config.yaml
train_examples: 123503
horizontal_flip: true
activation: "elu"
kernel_size: 3
nesterov: true
grad_clip: 3.0
lr_schedule: "cosine"
weight_decay: 0.05
Rows from block 5 of a small image classifier, named by matrix and row number. Rows with one number belong to one channel. Each number is 200 + 40 x the weight over its row's rms, rounded and kept within 0 to 999. All counts start at 0. After the name is the row's rms in percent of the matrix's.
After each channel's rows are labels from the 100 images, of 14976, where the channel reaches its highest value: "peak at" is the part of the image that holds the peak. Only what is clearly more common there than usual is listed. The data: crops of objects in photos (Visual Genome).
# convs0: first 3x3 conv (model.blocks.5.convs.0.weight, 192x192x3x3, standardized in use, each kernel summed), inputs 0-191
# convs1: second 3x3 conv (model.blocks.5.convs.1.weight, 192x192x3x3, standardized in use, transposed, each kernel summed), outputs 0-191

convs0.53,099,308,176,139,270,235,263,224,149,219,223,221,172,169,177,156,235,224,160,208,168,201,186,195,146,203,237,215,227,151,193,187,228,262,208,220,154,234,225,230,214,202,112,223,182,236,252,271,186,221,287,223,222,164,196,245,201,245,195,179,208,186,202,253,299,183,204,248,197,226,211,95,260,268,233,175,103,215,176,197,204,202,222,214,221,205,222,172,188,219,198,187,216,149,236,191,187,237,189,183,187,172,222,219,189,189,244,224,150,244,199,135,197,147,219,123,140,241,168,177,177,199,155,185,115,214,81,312,226,255,246,211,209,296,204,213,190,206,260,179,114,201,173,105,125,199,235,246,229,231,227,187,231,235,205,241,181,190,155,185,200,198,221,184,224,192,196,170,202,208,128,168,223,183,217,168,171,226,175,106,218,169,197,170,216,158,233,169,127,187,193,232,128
convs1.53,084,181,165,184,277,197,238,170,235,222,164,237,188,208,254,241,260,171,204,161,238,223,189,176,227,175,237,234,171,207,219,178,226,191,176,183,169,170,203,225,229,223,174,183,174,229,184,203,181,201,221,137,217,171,208,197,262,198,237,226,153,207,178,193,218,140,272,203,237,150,228,224,235,104,224,179,170,207,170,254,264,195,231,185,232,228,229,225,261,233,186,204,214,258,233,177,227,187,242,214,188,224,188,122,215,311,251,185,117,132,212,146,174,210,208,177,115,147,235,138,150,222,185,242,164,128,127,236,210,159,175,181,189,247,252,164,227,119,252,173,257,221,143,166,179,241,173,225,191,252,230,162,187,32,148,192,192,180,228,176,142,206,187,159,157,184,195,184,213,267,167,243,181,200,233,269,187,246,178,178,252,305,202,227,212,210,93,206,160,141,192,222,165
peak at: centre

convs0.188,089,152,203,189,211,219,205,197,174,222,186,149,200,166,179,236,209,227,126,236,199,164,192,196,164,214,164,127,195,165,229,172,158,182,243,209,194,313,189,220,191,202,128,148,218,257,187,195,165,239,210,198,363,111,211,163,245,266,151,194,180,163,182,183,209,114,139,249,218,144,208,174,137,336,236,200,179,201,245,242,247,239,201,244,264,242,186,185,173,173,267,160,199,188,254,205,239,238,194,245,232,223,237,194,166,194,177,214,240,219,181,156,173,244,197,200,203,164,184,204,179,118,191,156,255,210,279,137,204,152,167,194,177,188,211,216,217,162,194,195,207,171,198,293,197,263,209,225,254,163,187,173,251,170,223,239,184,142,123,234,86,251,147,185,189,166,153,210,252,228,240,222,236,277,171,168,237,176,204,183,249,156,234,191,218,191,195,226,178,177,214,194,189
convs1.188,070,143,202,238,192,186,192,224,278,132,218,154,187,249,200,187,375,201,250,189,202,206,297,208,189,185,203,144,186,230,201,202,190,215,212,155,149,199,214,194,232,178,175,220,191,193,227,171,187,181,212,187,188,161,230,258,229,165,209,226,218,207,223,173,170,193,198,188,213,192,249,224,244,215,145,253,167,157,217,180,238,142,167,227,260,233,253,204,241,192,182,217,189,219,156,225,248,205,203,211,221,157,177,238,170,205,187,207,195,167,182,209,171,136,158,190,230,205,198,169,163,209,228,211,182,167,124,195,174,230,305,114,128,220,187,239,210,147,173,245,181,288,329,236,171,135,165,201,201,197,126,157,274,186,185,230,228,205,188,216,223,127,153,207,162,128,147,130,241,221,185,213,237,234,143,247,217,113,265,238,170,165,151,64,197,184,187,257,215,216,196,218,191
peak at: bottom right; bottom left

convs0.174,103,221,191,180,246,140,207,213,174,184,191,212,206,212,165,224,194,236,151,230,127,206,188,179,167,168,138,241,193,173,212,206,206,169,226,182,146,185,155,217,238,228,253,325,191,230,197,187,174,163,213,202,156,242,175,236,196,253,166,215,212,200,175,110,110,178,195,183,216,208,191,173,261,201,159,138,259,174,160,214,202,241,206,279,266,162,192,178,172,212,278,214,177,252,167,171,247,110,165,165,263,196,206,171,240,238,181,196,179,185,227,195,166,169,223,163,159,204,224,251,196,205,174,290,198,216,207,111,199,252,205,173,192,294,187,222,202,202,320,206,160,231,165,228,241,230,151,221,261,181,221,191,149,156,209,191,173,111,193,284,254,120,178,219,216,178,167,165,241,200,281,195,231,148,251,116,194,129,235,234,121,235,262,165,180,228,213,242,285,212,193,196,202
convs1.174,102,166,203,156,136,253,244,221,169,149,192,173,98,213,205,236,231,259,111,201,210,199,178,143,203,204,270,193,235,164,283,252,198,175,184,220,183,227,248,268,204,134,212,278,200,226,188,188,186,194,139,230,195,285,212,120,103,182,232,191,200,136,226,207,272,182,200,209,258,151,188,178,214,158,184,286,166,192,226,179,184,223,187,179,256,122,231,179,146,188,199,165,204,229,148,222,222,274,255,205,188,206,118,222,155,158,152,132,189,225,258,162,251,213,191,243,172,221,210,234,218,166,190,127,261,210,186,227,179,186,219,161,257,217,201,198,215,286,268,197,255,162,262,189,178,190,144,219,247,253,197,238,276,187,259,190,168,237,144,126,221,256,217,237,178,250,188,241,144,202,236,168,156,179,253,238,210,214,210,263,243,187,176,193,151,219,181,210,230,221,218,164,168
peak at: bottom right

convs0.183,111,248,73,192,242,196,119,239,258,191,210,220,171,191,181,274,203,182,175,219,173,174,165,159,296,220,192,193,175,182,242,201,186,204,168,224,201,292,271,237,273,210,248,192,119,221,213,146,198,203,181,240,201,165,196,231,215,233,202,232,222,194,261,211,204,194,185,233,194,198,209,196,229,204,123,197,183,187,213,132,167,232,230,142,176,216,245,214,131,228,222,166,204,209,234,177,155,222,181,185,215,232,250,234,209,154,239,212,308,229,213,212,228,210,216,195,209,188,166,196,131,211,190,154,224,183,148,254,166,148,219,174,200,145,189,213,147,227,243,210,203,256,248,206,217,208,187,172,193,177,151,185,144,178,199,205,194,189,256,195,221,176,209,191,186,225,186,192,69,213,265,266,224,206,92,233,150,192,222,148,230,188,314,194,191,131,249,130,128,210,230,259,65
convs1.183,096,192,192,246,221,208,208,243,252,225,138,305,258,157,125,188,182,180,219,232,120,247,191,121,222,124,158,194,168,199,161,184,189,223,114,191,181,168,179,181,255,187,222,173,213,212,168,196,175,209,215,272,198,246,261,217,184,323,153,274,208,199,177,223,177,221,171,176,284,211,212,130,152,228,163,226,241,234,201,201,213,254,175,252,186,175,177,157,260,133,187,235,209,224,156,222,187,158,289,233,268,130,199,191,259,227,176,118,142,164,169,286,154,157,177,203,188,247,157,235,199,210,283,215,188,230,227,219,193,272,181,247,127,204,179,191,171,194,205,197,143,157,191,197,172,261,200,224,223,174,175,192,212,246,149,276,186,226,183,206,179,205,226,144,183,209,233,243,211,189,179,202,180,172,216,267,155,149,205,194,175,159,152,140,102,165,241,198,236,186,222,165,250
peak at: bottom right

convs0.118,089,220,175,276,168,159,200,221,218,199,185,189,187,185,170,192,181,153,223,172,218,199,159,207,217,190,218,183,195,115,202,262,160,163,197,223,261,284,225,261,177,258,169,169,219,193,206,259,234,139,201,199,251,138,218,247,269,181,151,154,189,182,116,170,150,143,235,250,176,258,197,226,168,119,209,228,198,164,169,217,126,156,226,232,150,165,154,253,240,248,182,145,172,238,217,163,217,206,200,212,193,253,169,207,246,260,209,211,219,201,166,189,180,154,247,176,197,121,146,115,203,202,188,174,172,98,233,227,176,160,200,208,201,177,235,170,305,261,190,232,166,218,259,187,226,173,218,223,211,185,165,215,286,180,183,171,215,218,188,201,143,192,235,231,253,229,215,209,270,161,238,138,211,230,177,317,187,210,246,141,254,205,203,161,228,316,210,235,241,139,110,202,194
convs1.118,072,142,184,148,190,200,135,179,267,175,222,179,288,223,229,141,199,161,156,208,216,214,213,179,162,184,249,238,120,165,255,201,137,312,126,93,217,214,255,196,154,248,192,164,192,253,234,260,281,149,228,207,248,194,177,202,193,301,256,245,241,274,240,164,149,236,166,227,204,219,160,211,198,206,219,149,161,243,204,193,241,271,179,251,208,338,208,235,191,193,224,219,262,205,222,215,230,173,198,216,184,250,220,253,171,180,271,204,218,121,180,219,110,144,186,230,143,221,191,208,235,156,190,176,254,271,140,193,215,190,200,201,210,228,198,255,208,211,216,222,144,170,234,222,193,147,154,250,249,166,208,223,224,177,213,210,165,236,181,193,204,188,183,234,253,221,224,220,229,134,187,105,215,200,214,167,183,190,244,164,223,179,170,242,245,199,189,222,186,140,244,201,175
peak at: bottom right

convs0.56,104,186,146,196,182,130,204,204,138,215,186,163,246,212,227,196,205,194,131,171,196,204,186,224,195,170,218,175,190,142,198,203,176,198,185,165,194,206,186,197,149,109,237,221,174,234,156,248,162,250,232,208,250,224,232,211,188,161,127,189,201,192,222,207,244,198,216,277,219,183,155,181,275,255,109,228,155,167,159,224,169,247,139,201,217,197,287,180,143,208,174,208,180,120,233,230,167,148,167,144,204,222,176,149,163,195,139,182,153,244,247,216,252,138,208,218,273,269,305,128,234,207,202,153,185,187,150,211,248,135,265,145,206,148,159,244,224,215,229,257,133,212,212,79,224,247,283,197,276,271,273,237,251,263,242,246,199,204,202,175,216,218,170,198,193,196,141,169,167,177,254,150,236,202,170,230,224,233,174,198,179,206,226,244,203,199,223,252,239,231,210,259,178
convs1.56,082,205,142,168,187,277,225,218,190,249,200,232,251,240,231,186,190,273,204,196,238,133,189,195,185,224,226,123,270,173,249,190,188,184,242,224,254,152,238,232,189,189,169,164,106,195,179,218,156,213,217,182,138,233,140,174,253,159,165,155,139,142,183,216,230,194,243,147,188,162,104,309,205,233,176,217,189,158,249,238,206,240,287,135,209,191,226,225,239,193,194,184,245,237,198,213,146,259,248,216,130,190,197,262,224,230,216,175,203,153,217,183,148,164,200,183,205,222,178,159,227,232,208,184,228,262,185,171,211,202,172,167,234,186,137,209,191,231,207,255,238,118,165,122,202,184,203,142,145,211,249,275,247,134,203,281,253,183,201,156,250,258,205,253,219,209,217,136,217,114,166,155,202,190,195,205,218,97,146,215,209,255,221,201,216,185,165,202,232,238,247,173,120
peak at: centre

convs0.28,095,297,167,291,161,153,162,202,180,176,272,201,181,101,222,185,167,189,221,216,202,116,142,250,159,169,179,169,244,198,214,200,168,234,164,203,209,226,242,243,219,191,242,279,207,202,224,230,247,188,230,194,190,147,201,274,210,189,135,220,231,166,180,139,166,218,172,244,197,247,212,270,164,213,196,186,204,189,105,255,272,175,146,187,241,232,283,192,150,180,132,148,169,168,196,121,206,235,223,203,214,199,270,175,174,204,182,129,140,188,162,210,162,102,163,165,219,176,213,167,235,195,202,137,117,152,188,214,208,258,142,221,253,189,124,210,208,246,217,233,265,196,202,234,166,135,194,239,249,197,177,215,220,234,165,148,195,282,222,231,215,275,242,187,239,208,186,196,236,165,134,223,234,200,198,190,232,259,210,180,303,179,234,162,204,250,203,190,206,210,215,152,246
convs1.28,088,225,191,149,180,205,186,164,213,169,216,165,199,180,166,152,177,221,191,206,183,196,163,183,138,192,211,198,225,164,189,190,210,261,183,172,238,156,181,172,207,113,147,219,229,197,199,219,151,184,281,262,247,223,244,173,287,130,263,160,201,242,213,246,170,160,166,243,203,163,165,172,162,126,308,192,202,206,249,155,227,200,300,219,156,219,179,189,142,253,273,196,213,203,208,251,143,275,144,108,285,187,147,202,236,223,201,191,218,191,161,194,195,120,188,186,171,209,153,222,217,161,218,133,202,253,100,213,304,238,253,199,203,234,260,215,166,132,244,163,155,217,158,227,217,194,185,158,201,271,243,212,205,187,240,223,195,177,103,205,307,244,227,231,172,158,212,232,194,227,221,194,199,176,232,207,171,230,158,216,202,122,174,253,244,190,244,164,180,158,184,224,185
peak at: bottom right

convs0.2,076,160,211,245,228,244,186,154,194,221,247,218,228,221,179,174,207,200,189,237,231,201,199,216,232,209,183,189,236,158,187,179,187,174,109,212,166,188,208,191,149,197,151,190,177,216,195,122,195,199,197,245,231,235,188,200,158,273,136,221,215,222,244,182,200,159,210,177,227,170,159,209,87,199,123,228,242,193,163,153,195,193,194,157,236,227,191,227,202,148,216,212,205,177,211,289,215,194,190,264,225,222,238,188,168,206,179,189,233,220,189,193,222,153,171,161,210,176,255,453,154,269,256,228,196,113,235,213,198,209,258,258,257,148,164,164,154,171,248,205,115,217,257,242,145,207,269,176,213,179,121,151,202,165,207,227,171,180,172,195,205,140,209,206,253,172,144,222,205,202,209,263,248,197,197,259,238,235,234,172,140,202,184,230,222,197,165,187,202,212,142,223,142
convs1.2,063,203,164,213,242,156,211,182,257,181,215,149,219,166,221,179,210,228,189,189,187,224,267,158,224,247,246,207,162,132,234,143,211,243,187,225,219,244,247,201,271,195,143,260,183,220,229,141,187,138,179,195,213,220,237,191,221,189,239,196,274,110,176,230,223,198,196,194,232,167,213,135,216,172,298,249,203,306,150,202,223,244,264,237,236,129,221,192,254,175,209,233,190,198,193,273,200,183,244,198,261,161,247,151,210,204,118,184,214,252,165,212,197,215,220,214,180,162,144,119,185,261,232,229,260,245,170,225,219,184,192,209,189,196,218,187,164,206,229,261,180,292,187,197,237,182,200,161,237,190,168,227,250,203,277,144,196,281,118,157,249,172,216,304,150,161,135,210,187,164,255,225,181,174,138,184,299,157,148,234,177,166,145,203,194,186,151,171,167,205,188,140,253
peak at: bottom right