Weights of a small image classifier.
Model: 7.75M parameters, 64-pixel images, arch resnet, activation elu, depths [2, 4, 2], widths [96, 192, 384].
Training: muon at rate 0.017, 12300 steps, batches of 128, held-out accuracy 34%.
Rows from block 2, named by matrix and row number. Rows with one number belong to one channel. Each number is 50 + 12 x the weight over its row's rms, rounded and kept within 0 to 99. All counts start at 0. After the name is the row's rms in percent of the matrix's.
# convs0: first 3x3 conv, stride 2 (model.blocks.2.convs.0.weight, 192x96x3x3, standardized in use), inputs 84-95, a 3x3 kernel for each
# convs1: second 3x3 conv (model.blocks.2.convs.1.weight, 192x192x3x3, standardized in use, transposed), outputs 78-90, a 3x3 kernel for each
convs0.83 099:48 41 54 57 45 63 70 65 73 56 50 75 51 46 61 74 58 61 56 51 62 48 48 54 66 60 44 49 53 41 40 47 56 49 57 60 36 57 66 60 62 81 38 33 55 53 54 60 36 57 27 65 65 34 29 40 35 40 46 41 59 65 43 51 61 40 29 65 55 54 58 48 68 63 59 44 53 55 48 47 55 76 53 55 62 57 68 69 55 44 49 49 62 36 42 46 62 70 39 33 42 51 47 50 41 43 45 40
convs1.83 080:45 44 38 48 55 50 67 53 24 43 36 44 53 32 44 53 41 49 35 35 38 63 58 47 38 47 62 44 45 39 56 40 35 68 49 56 68 71 60 65 39 63 57 51 43 51 41 43 41 64 61 53 56 62 33 56 46 53 62 51 75 88 67 59 62 50 67 51 54 87 44 70 61 51 26 46 56 35 29 42 46 52 63 63 37 44 52 49 50 40 66 55 62 38 44 26 49 49 22 42 50 56 42 50 73 63 68 79 53 59 43 47 58 52 52 50 52
convs0.84 105:39 41 55 33 65 60 43 63 60 56 61 25 60 58 55 44 64 45 44 42 50 24 42 60 56 47 55 46 58 35 40 46 38 41 55 45 57 26 44 55 35 44 63 39 56 36 58 44 33 68 30 47 67 34 62 44 48 34 26 29 52 50 38 23 46 65 61 84 45 54 71 32 53 35 46 53 47 45 52 47 60 50 48 45 42 53 58 55 65 59 35 22 52 48 48 66 44 71 59 53 55 49 71 50 45 71 62 58
convs1.84 075:60 45 33 62 51 33 49 41 24 48 50 37 53 53 35 22 49 49 53 63 70 38 32 59 52 58 59 48 38 65 56 51 73 53 79 52 58 53 57 61 73 32 64 62 49 56 59 61 63 43 55 44 61 71 24 65 58 31 40 22 33 45 50 47 57 47 51 35 41 54 53 30 37 47 41 63 43 42 66 58 42 50 43 38 57 48 59 53 64 34 47 55 41 38 62 65 30 34 55 62 66 52 63 71 68 42 64 43 53 20 51 37 40 50 71 53 52
convs0.85 101:53 65 91 42 57 60 40 37 62 54 62 49 37 63 68 50 37 40 38 52 36 42 43 34 41 44 38 59 57 48 71 59 52 58 55 50 59 45 35 64 67 53 72 69 50 56 51 50 60 48 44 36 48 35 45 72 53 62 64 59 61 61 54 53 54 71 72 52 76 41 47 60 63 52 57 50 47 56 44 41 41 44 48 41 28 39 34 34 35 54 40 53 16 57 48 54 49 67 34 41 51 34 51 51 51 58 42 61
convs1.85 102:37 55 64 43 48 57 53 44 65 36 37 21 43 59 43 32 49 52 38 60 45 56 64 48 37 43 45 39 81 53 38 65 40 68 52 61 37 44 74 34 47 56 44 24 47 68 70 49 56 72 55 44 55 66 43 39 37 39 36 53 38 41 46 52 45 44 47 44 57 41 32 22 47 55 59 35 39 41 38 62 47 29 57 56 59 42 39 46 41 48 45 57 48 47 37 34 67 48 34 63 46 46 64 41 41 56 32 36 72 73 67 53 16 52 30 32 36
convs0.86 098:35 46 40 69 43 48 37 58 39 43 67 52 32 64 57 35 57 57 34 54 40 46 57 36 53 37 51 55 57 56 43 39 40 42 40 66 40 32 25 61 56 43 90 88 50 54 47 28 44 38 50 41 42 50 29 52 45 29 39 53 44 56 69 35 42 17 47 72 53 39 66 50 52 60 66 58 41 58 35 33 47 58 59 59 74 49 46 55 58 28 72 39 49 45 53 44 31 38 21 39 45 41 46 43 49 52 41 46
convs1.86 085:55 86 51 58 52 37 47 43 50 54 47 44 54 20 28 51 42 61 66 59 51 40 35 48 83 57 41 28 59 70 25 55 55 48 35 51 52 51 69 70 62 50 47 69 62 70 69 79 31 70 72 39 49 65 48 61 63 31 58 40 44 40 42 65 47 55 51 35 63 48 71 51 30 57 49 40 64 56 40 54 41 50 54 50 49 44 63 63 39 45 53 41 36 61 38 49 58 58 71 47 46 52 72 67 60 61 61 56 44 34 51 46 38 46 38 32 34
convs0.87 105:35 23 35 27 47 60 57 47 46 62 56 63 50 48 50 63 51 64 50 23 61 47 50 56 31 52 53 48 47 51 53 45 63 46 44 47 50 32 41 33 61 74 36 69 98 79 45 47 43 47 51 34 59 40 51 56 67 47 58 61 57 69 52 41 31 42 79 49 40 57 66 47 39 58 47 47 59 52 57 58 39 65 36 62 49 40 48 39 39 36 53 46 43 41 34 64 52 36 40 40 43 48 36 46 44 56 55 39
convs1.87 079:69 71 70 73 51 53 42 52 46 48 47 57 44 28 39 49 56 41 38 54 50 56 65 41 54 69 70 56 73 53 49 63 37 47 66 41 37 54 65 45 48 58 59 43 73 44 45 42 33 42 26 39 46 52 14 47 61 49 57 61 35 33 27 51 45 62 50 42 55 52 43 36 75 56 41 58 49 29 16 38 60 43 50 41 54 45 56 51 47 52 37 41 41 24 34 41 50 57 57 52 52 62 74 65 49 51 57 41 36 45 48 42 40 51 46 68 59
convs0.88 088:48 48 58 40 45 43 54 35 54 63 53 68 38 51 51 57 58 67 44 46 44 37 44 57 38 50 51 50 50 55 31 44 37 40 51 54 50 40 41 44 54 60 31 45 50 51 55 31 29 42 39 57 44 60 41 32 39 49 58 61 55 47 56 62 56 58 43 57 51 47 48 64 45 46 49 59 54 63 56 46 44 41 54 30 54 35 51 48 40 48 11 43 35 50 29 35 43 36 63 39 42 57 37 43 59 44 40 64
convs1.88 089:20 45 29 44 64 42 41 42 48 46 32 47 58 56 67 66 51 56 41 55 65 69 56 35 40 51 66 39 53 40 67 64 44 57 56 72 62 50 63 48 45 41 38 44 71 44 49 45 37 56 44 40 35 31 54 60 76 67 52 61 68 56 57 55 50 65 43 47 64 41 46 42 59 79 64 31 36 62 23 39 56 39 47 72 64 49 44 61 63 72 36 40 52 43 69 59 44 62 39 47 31 48 41 49 67 50 61 53 67 57 48 39 39 45 80 74 64
convs0.89 101:55 41 43 56 46 43 61 60 60 67 64 63 75 78 65 41 45 44 50 58 58 68 65 66 48 40 48 59 53 56 63 65 62 47 53 52 64 67 69 55 62 59 59 44 42 54 51 52 53 41 60 50 43 43 63 56 63 49 47 51 47 53 38 74 84 78 57 65 55 30 20 25 61 59 57 47 45 46 43 42 46 53 40 44 35 39 27 54 51 59 47 49 60 41 40 58 58 61 54 43 53 46 41 51 51 46 44 41
convs1.89 128:49 53 46 64 65 62 64 66 63 57 27 32 47 49 69 59 47 42 39 49 46 32 13 18 37 22 37 37 46 43 45 47 63 49 66 60 52 52 44 35 49 54 83 55 64 40 67 49 45 48 45 50 52 57 53 41 55 46 44 44 54 41 43 58 33 42 29 50 45 40 25 34 58 56 58 46 46 46 65 57 39 42 41 45 47 66 59 37 42 29 55 47 58 42 53 66 44 58 34 41 39 55 52 34 43 62 52 57 80 74 55 56 62 50 48 61 54
convs0.90 102:79 67 54 50 50 30 57 34 38 49 60 52 33 44 38 33 42 35 49 74 36 45 26 42 64 55 48 38 47 37 50 49 50 42 61 56 36 61 48 72 85 34 49 71 54 53 56 45 45 52 50 52 40 26 56 63 35 66 51 66 38 55 58 46 39 51 23 64 46 49 29 40 55 58 47 48 54 53 52 59 69 50 55 49 58 49 55 32 30 35 49 63 50 47 51 24 53 48 52 55 49 40 54 54 39 33 44 39
convs1.90 076:68 80 53 58 67 63 65 61 36 44 38 36 53 51 40 35 51 66 52 39 42 52 56 41 39 26 42 48 52 59 33 50 58 33 43 52 52 43 51 51 55 59 57 45 53 48 60 71 20 49 64 21 49 51 45 28 37 67 72 58 38 41 21 44 58 57 49 55 33 53 60 60 18 46 59 47 50 58 32 52 34 40 36 33 35 60 52 45 35 54 32 42 25 31 45 39 38 60 45 54 59 40 49 60 42 30 39 53 28 45 49 25 30 63 59 55 69
convs0.91 091:41 12 20 64 51 43 44 47 49 51 45 53 53 44 56 81 53 45 59 54 53 60 58 65 51 62 53 57 57 52 54 47 50 72 53 54 27 62 64 47 57 71 62 54 39 31 62 39 37 44 42 53 48 53 63 45 45 53 54 41 46 37 44 30 41 11 57 54 38 35 66 64 32 53 50 36 44 48 40 54 45 58 31 49 50 61 41 75 67 87 59 62 41 36 46 39 44 28 46 52 29 46 47 38 64 46 53 48
convs1.91 078:68 47 37 74 59 55 71 58 68 60 29 46 52 23 48 71 55 39 66 63 50 46 40 62 74 73 39 60 51 52 45 58 41 50 40 53 60 56 75 72 58 55 53 66 50 44 45 49 47 69 63 13 43 38 44 28 62 42 31 50 64 27 48 56 38 61 50 42 62 35 50 39 53 38 32 65 45 54 44 35 31 75 60 43 45 43 48 42 55 60 36 43 50 45 47 64 49 63 45 47 38 57 63 62 65 29 30 39 58 48 62 51 62 35 56 64 50
convs0.92 107:64 42 32 52 52 59 54 59 71 55 55 58 43 67 69 39 61 58 73 49 36 57 43 48 48 46 45 47 57 58 57 48 45 59 51 49 75 35 20 99 15 00 96 27 22 51 35 61 42 24 52 32 32 63 52 50 37 70 50 37 62 57 49 53 58 38 78 25 18 66 40 53 41 47 49 49 55 60 60 53 55 47 45 64 48 37 52 56 33 45 56 58 22 76 43 34 35 38 53 40 35 36 42 42 43 42 47 48
convs1.92 140:54 61 15 48 76 36 41 54 42 50 70 40 38 53 52 46 41 56 43 37 51 34 30 18 39 14 44 32 54 39 35 56 40 56 55 45 52 44 42 39 82 23 65 25 63 39 64 64 34 52 39 25 61 47 42 42 50 54 51 38 49 56 67 50 45 63 47 75 25 65 28 72 49 58 52 59 59 56 50 48 44 51 45 48 47 28 32 42 21 39 44 60 56 60 32 67 59 32 42 56 62 50 44 68 48 38 48 43 45 43 57 33 50 34 58 56 28
convs0.93 093:50 55 50 37 58 55 33 37 44 65 61 53 61 60 53 60 67 57 53 48 48 56 54 49 52 49 44 55 54 52 52 61 61 71 62 52 87 84 00 94 90 04 65 58 00 34 47 61 38 36 50 53 56 68 42 40 62 58 31 64 48 40 61 42 44 55 44 15 50 47 33 61 48 49 59 50 46 50 45 43 45 48 40 50 43 42 55 54 51 52 21 46 53 35 33 59 49 44 62 31 19 63 35 29 58 31 30 58
convs1.93 101:24 49 43 36 52 60 41 54 55 56 26 38 48 29 41 48 28 44 44 49 43 48 37 67 42 52 54 67 41 48 57 48 53 59 55 51 50 60 39 32 32 48 50 30 51 44 36 50 44 59 67 25 58 46 40 45 30 66 28 19 61 64 52 26 51 45 24 42 46 25 49 41 49 40 64 36 53 60 50 45 72 44 55 44 41 49 65 56 60 64 42 45 43 41 46 49 42 62 50 56 46 43 52 45 49 46 55 55 49 51 42 47 49 53 61 47 71
convs0.94 098:45 56 46 49 57 52 34 39 32 43 44 36 63 57 45 63 64 53 49 53 54 38 44 42 63 62 60 55 57 55 61 61 55 50 61 58 56 42 67 60 52 66 61 47 45 41 56 50 49 51 43 42 39 34 36 48 47 61 64 59 41 36 34 61 63 58 43 39 54 57 61 55 54 56 48 61 64 62 44 45 52 47 46 44 39 55 48 57 64 61 50 53 60 46 37 44 41 46 49 43 54 48 46 48 44 46 51 50
convs1.94 147:60 48 42 58 38 48 39 35 35 53 49 57 53 46 70 55 41 57 73 61 70 48 95 78 55 32 44 48 62 29 49 55 14 41 48 51 60 49 28 46 31 63 55 69 55 59 54 69 53 67 60 52 65 62 54 58 54 60 69 59 57 70 68 58 71 70 37 45 35 49 27 48 55 62 55 57 54 57 61 45 49 64 50 51 63 52 50 81 82 86 41 33 34 38 36 32 57 37 35 52 52 38 47 54 35 58 47 53 45 40 61 52 57 71 39 51 73
convs0.95 103:38 50 70 36 51 52 47 66 66 46 54 46 61 53 47 76 76 46 49 55 49 49 44 38 47 40 54 39 54 39 64 57 60 58 52 45 47 86 64 56 60 52 43 53 71 38 80 44 46 48 54 38 53 54 23 28 34 55 51 44 58 48 50 46 65 48 60 65 56 54 51 20 53 57 71 48 49 38 59 43 49 55 62 62 59 74 51 47 50 57 61 45 58 46 37 70 29 49 32 16 35 55 44 46 73 53 59 65
convs1.95 078:66 75 65 73 59 56 48 32 22 48 46 48 36 08 29 51 27 41 43 48 61 52 57 46 26 38 77 47 56 46 27 48 36 32 69 28 66 41 61 46 49 56 55 52 56 49 42 31 56 54 25 26 74 62 30 56 35 37 69 34 61 84 62 48 79 55 41 48 40 53 52 32 38 46 41 40 32 42 50 30 30 53 59 40 50 54 41 55 66 60 41 38 41 44 49 29 44 55 40 58 56 44 58 66 69 36 52 59 70 51 53 69 56 69 57 50 56
convs0.96 099:26 50 41 44 60 46 36 62 56 73 56 48 54 52 39 58 63 56 52 55 22 54 53 37 48 59 32 46 52 55 63 53 59 46 36 43 59 57 29 80 46 12 86 56 23 53 24 40 59 35 47 56 46 42 46 46 42 36 53 46 38 51 54 34 38 49 48 52 59 40 40 52 53 64 46 53 56 39 45 64 58 49 49 55 36 51 49 43 49 45 46 51 28 46 59 42 56 62 49 49 65 51 60 66 55 52 81 73
convs1.96 097:34 65 50 50 71 38 42 38 32 53 50 39 64 41 53 52 26 64 51 80 45 51 45 47 44 32 48 52 39 63 50 55 40 61 58 44 46 62 44 41 55 37 25 52 43 51 47 52 41 44 65 50 32 50 56 54 64 65 58 29 67 62 67 43 60 41 56 27 45 38 45 49 59 33 71 77 63 69 69 40 42 50 50 56 50 50 38 59 57 61 46 39 47 53 54 83 77 52 44 38 61 37 54 55 50 59 71 66 39 38 53 25 26 54 31 46 46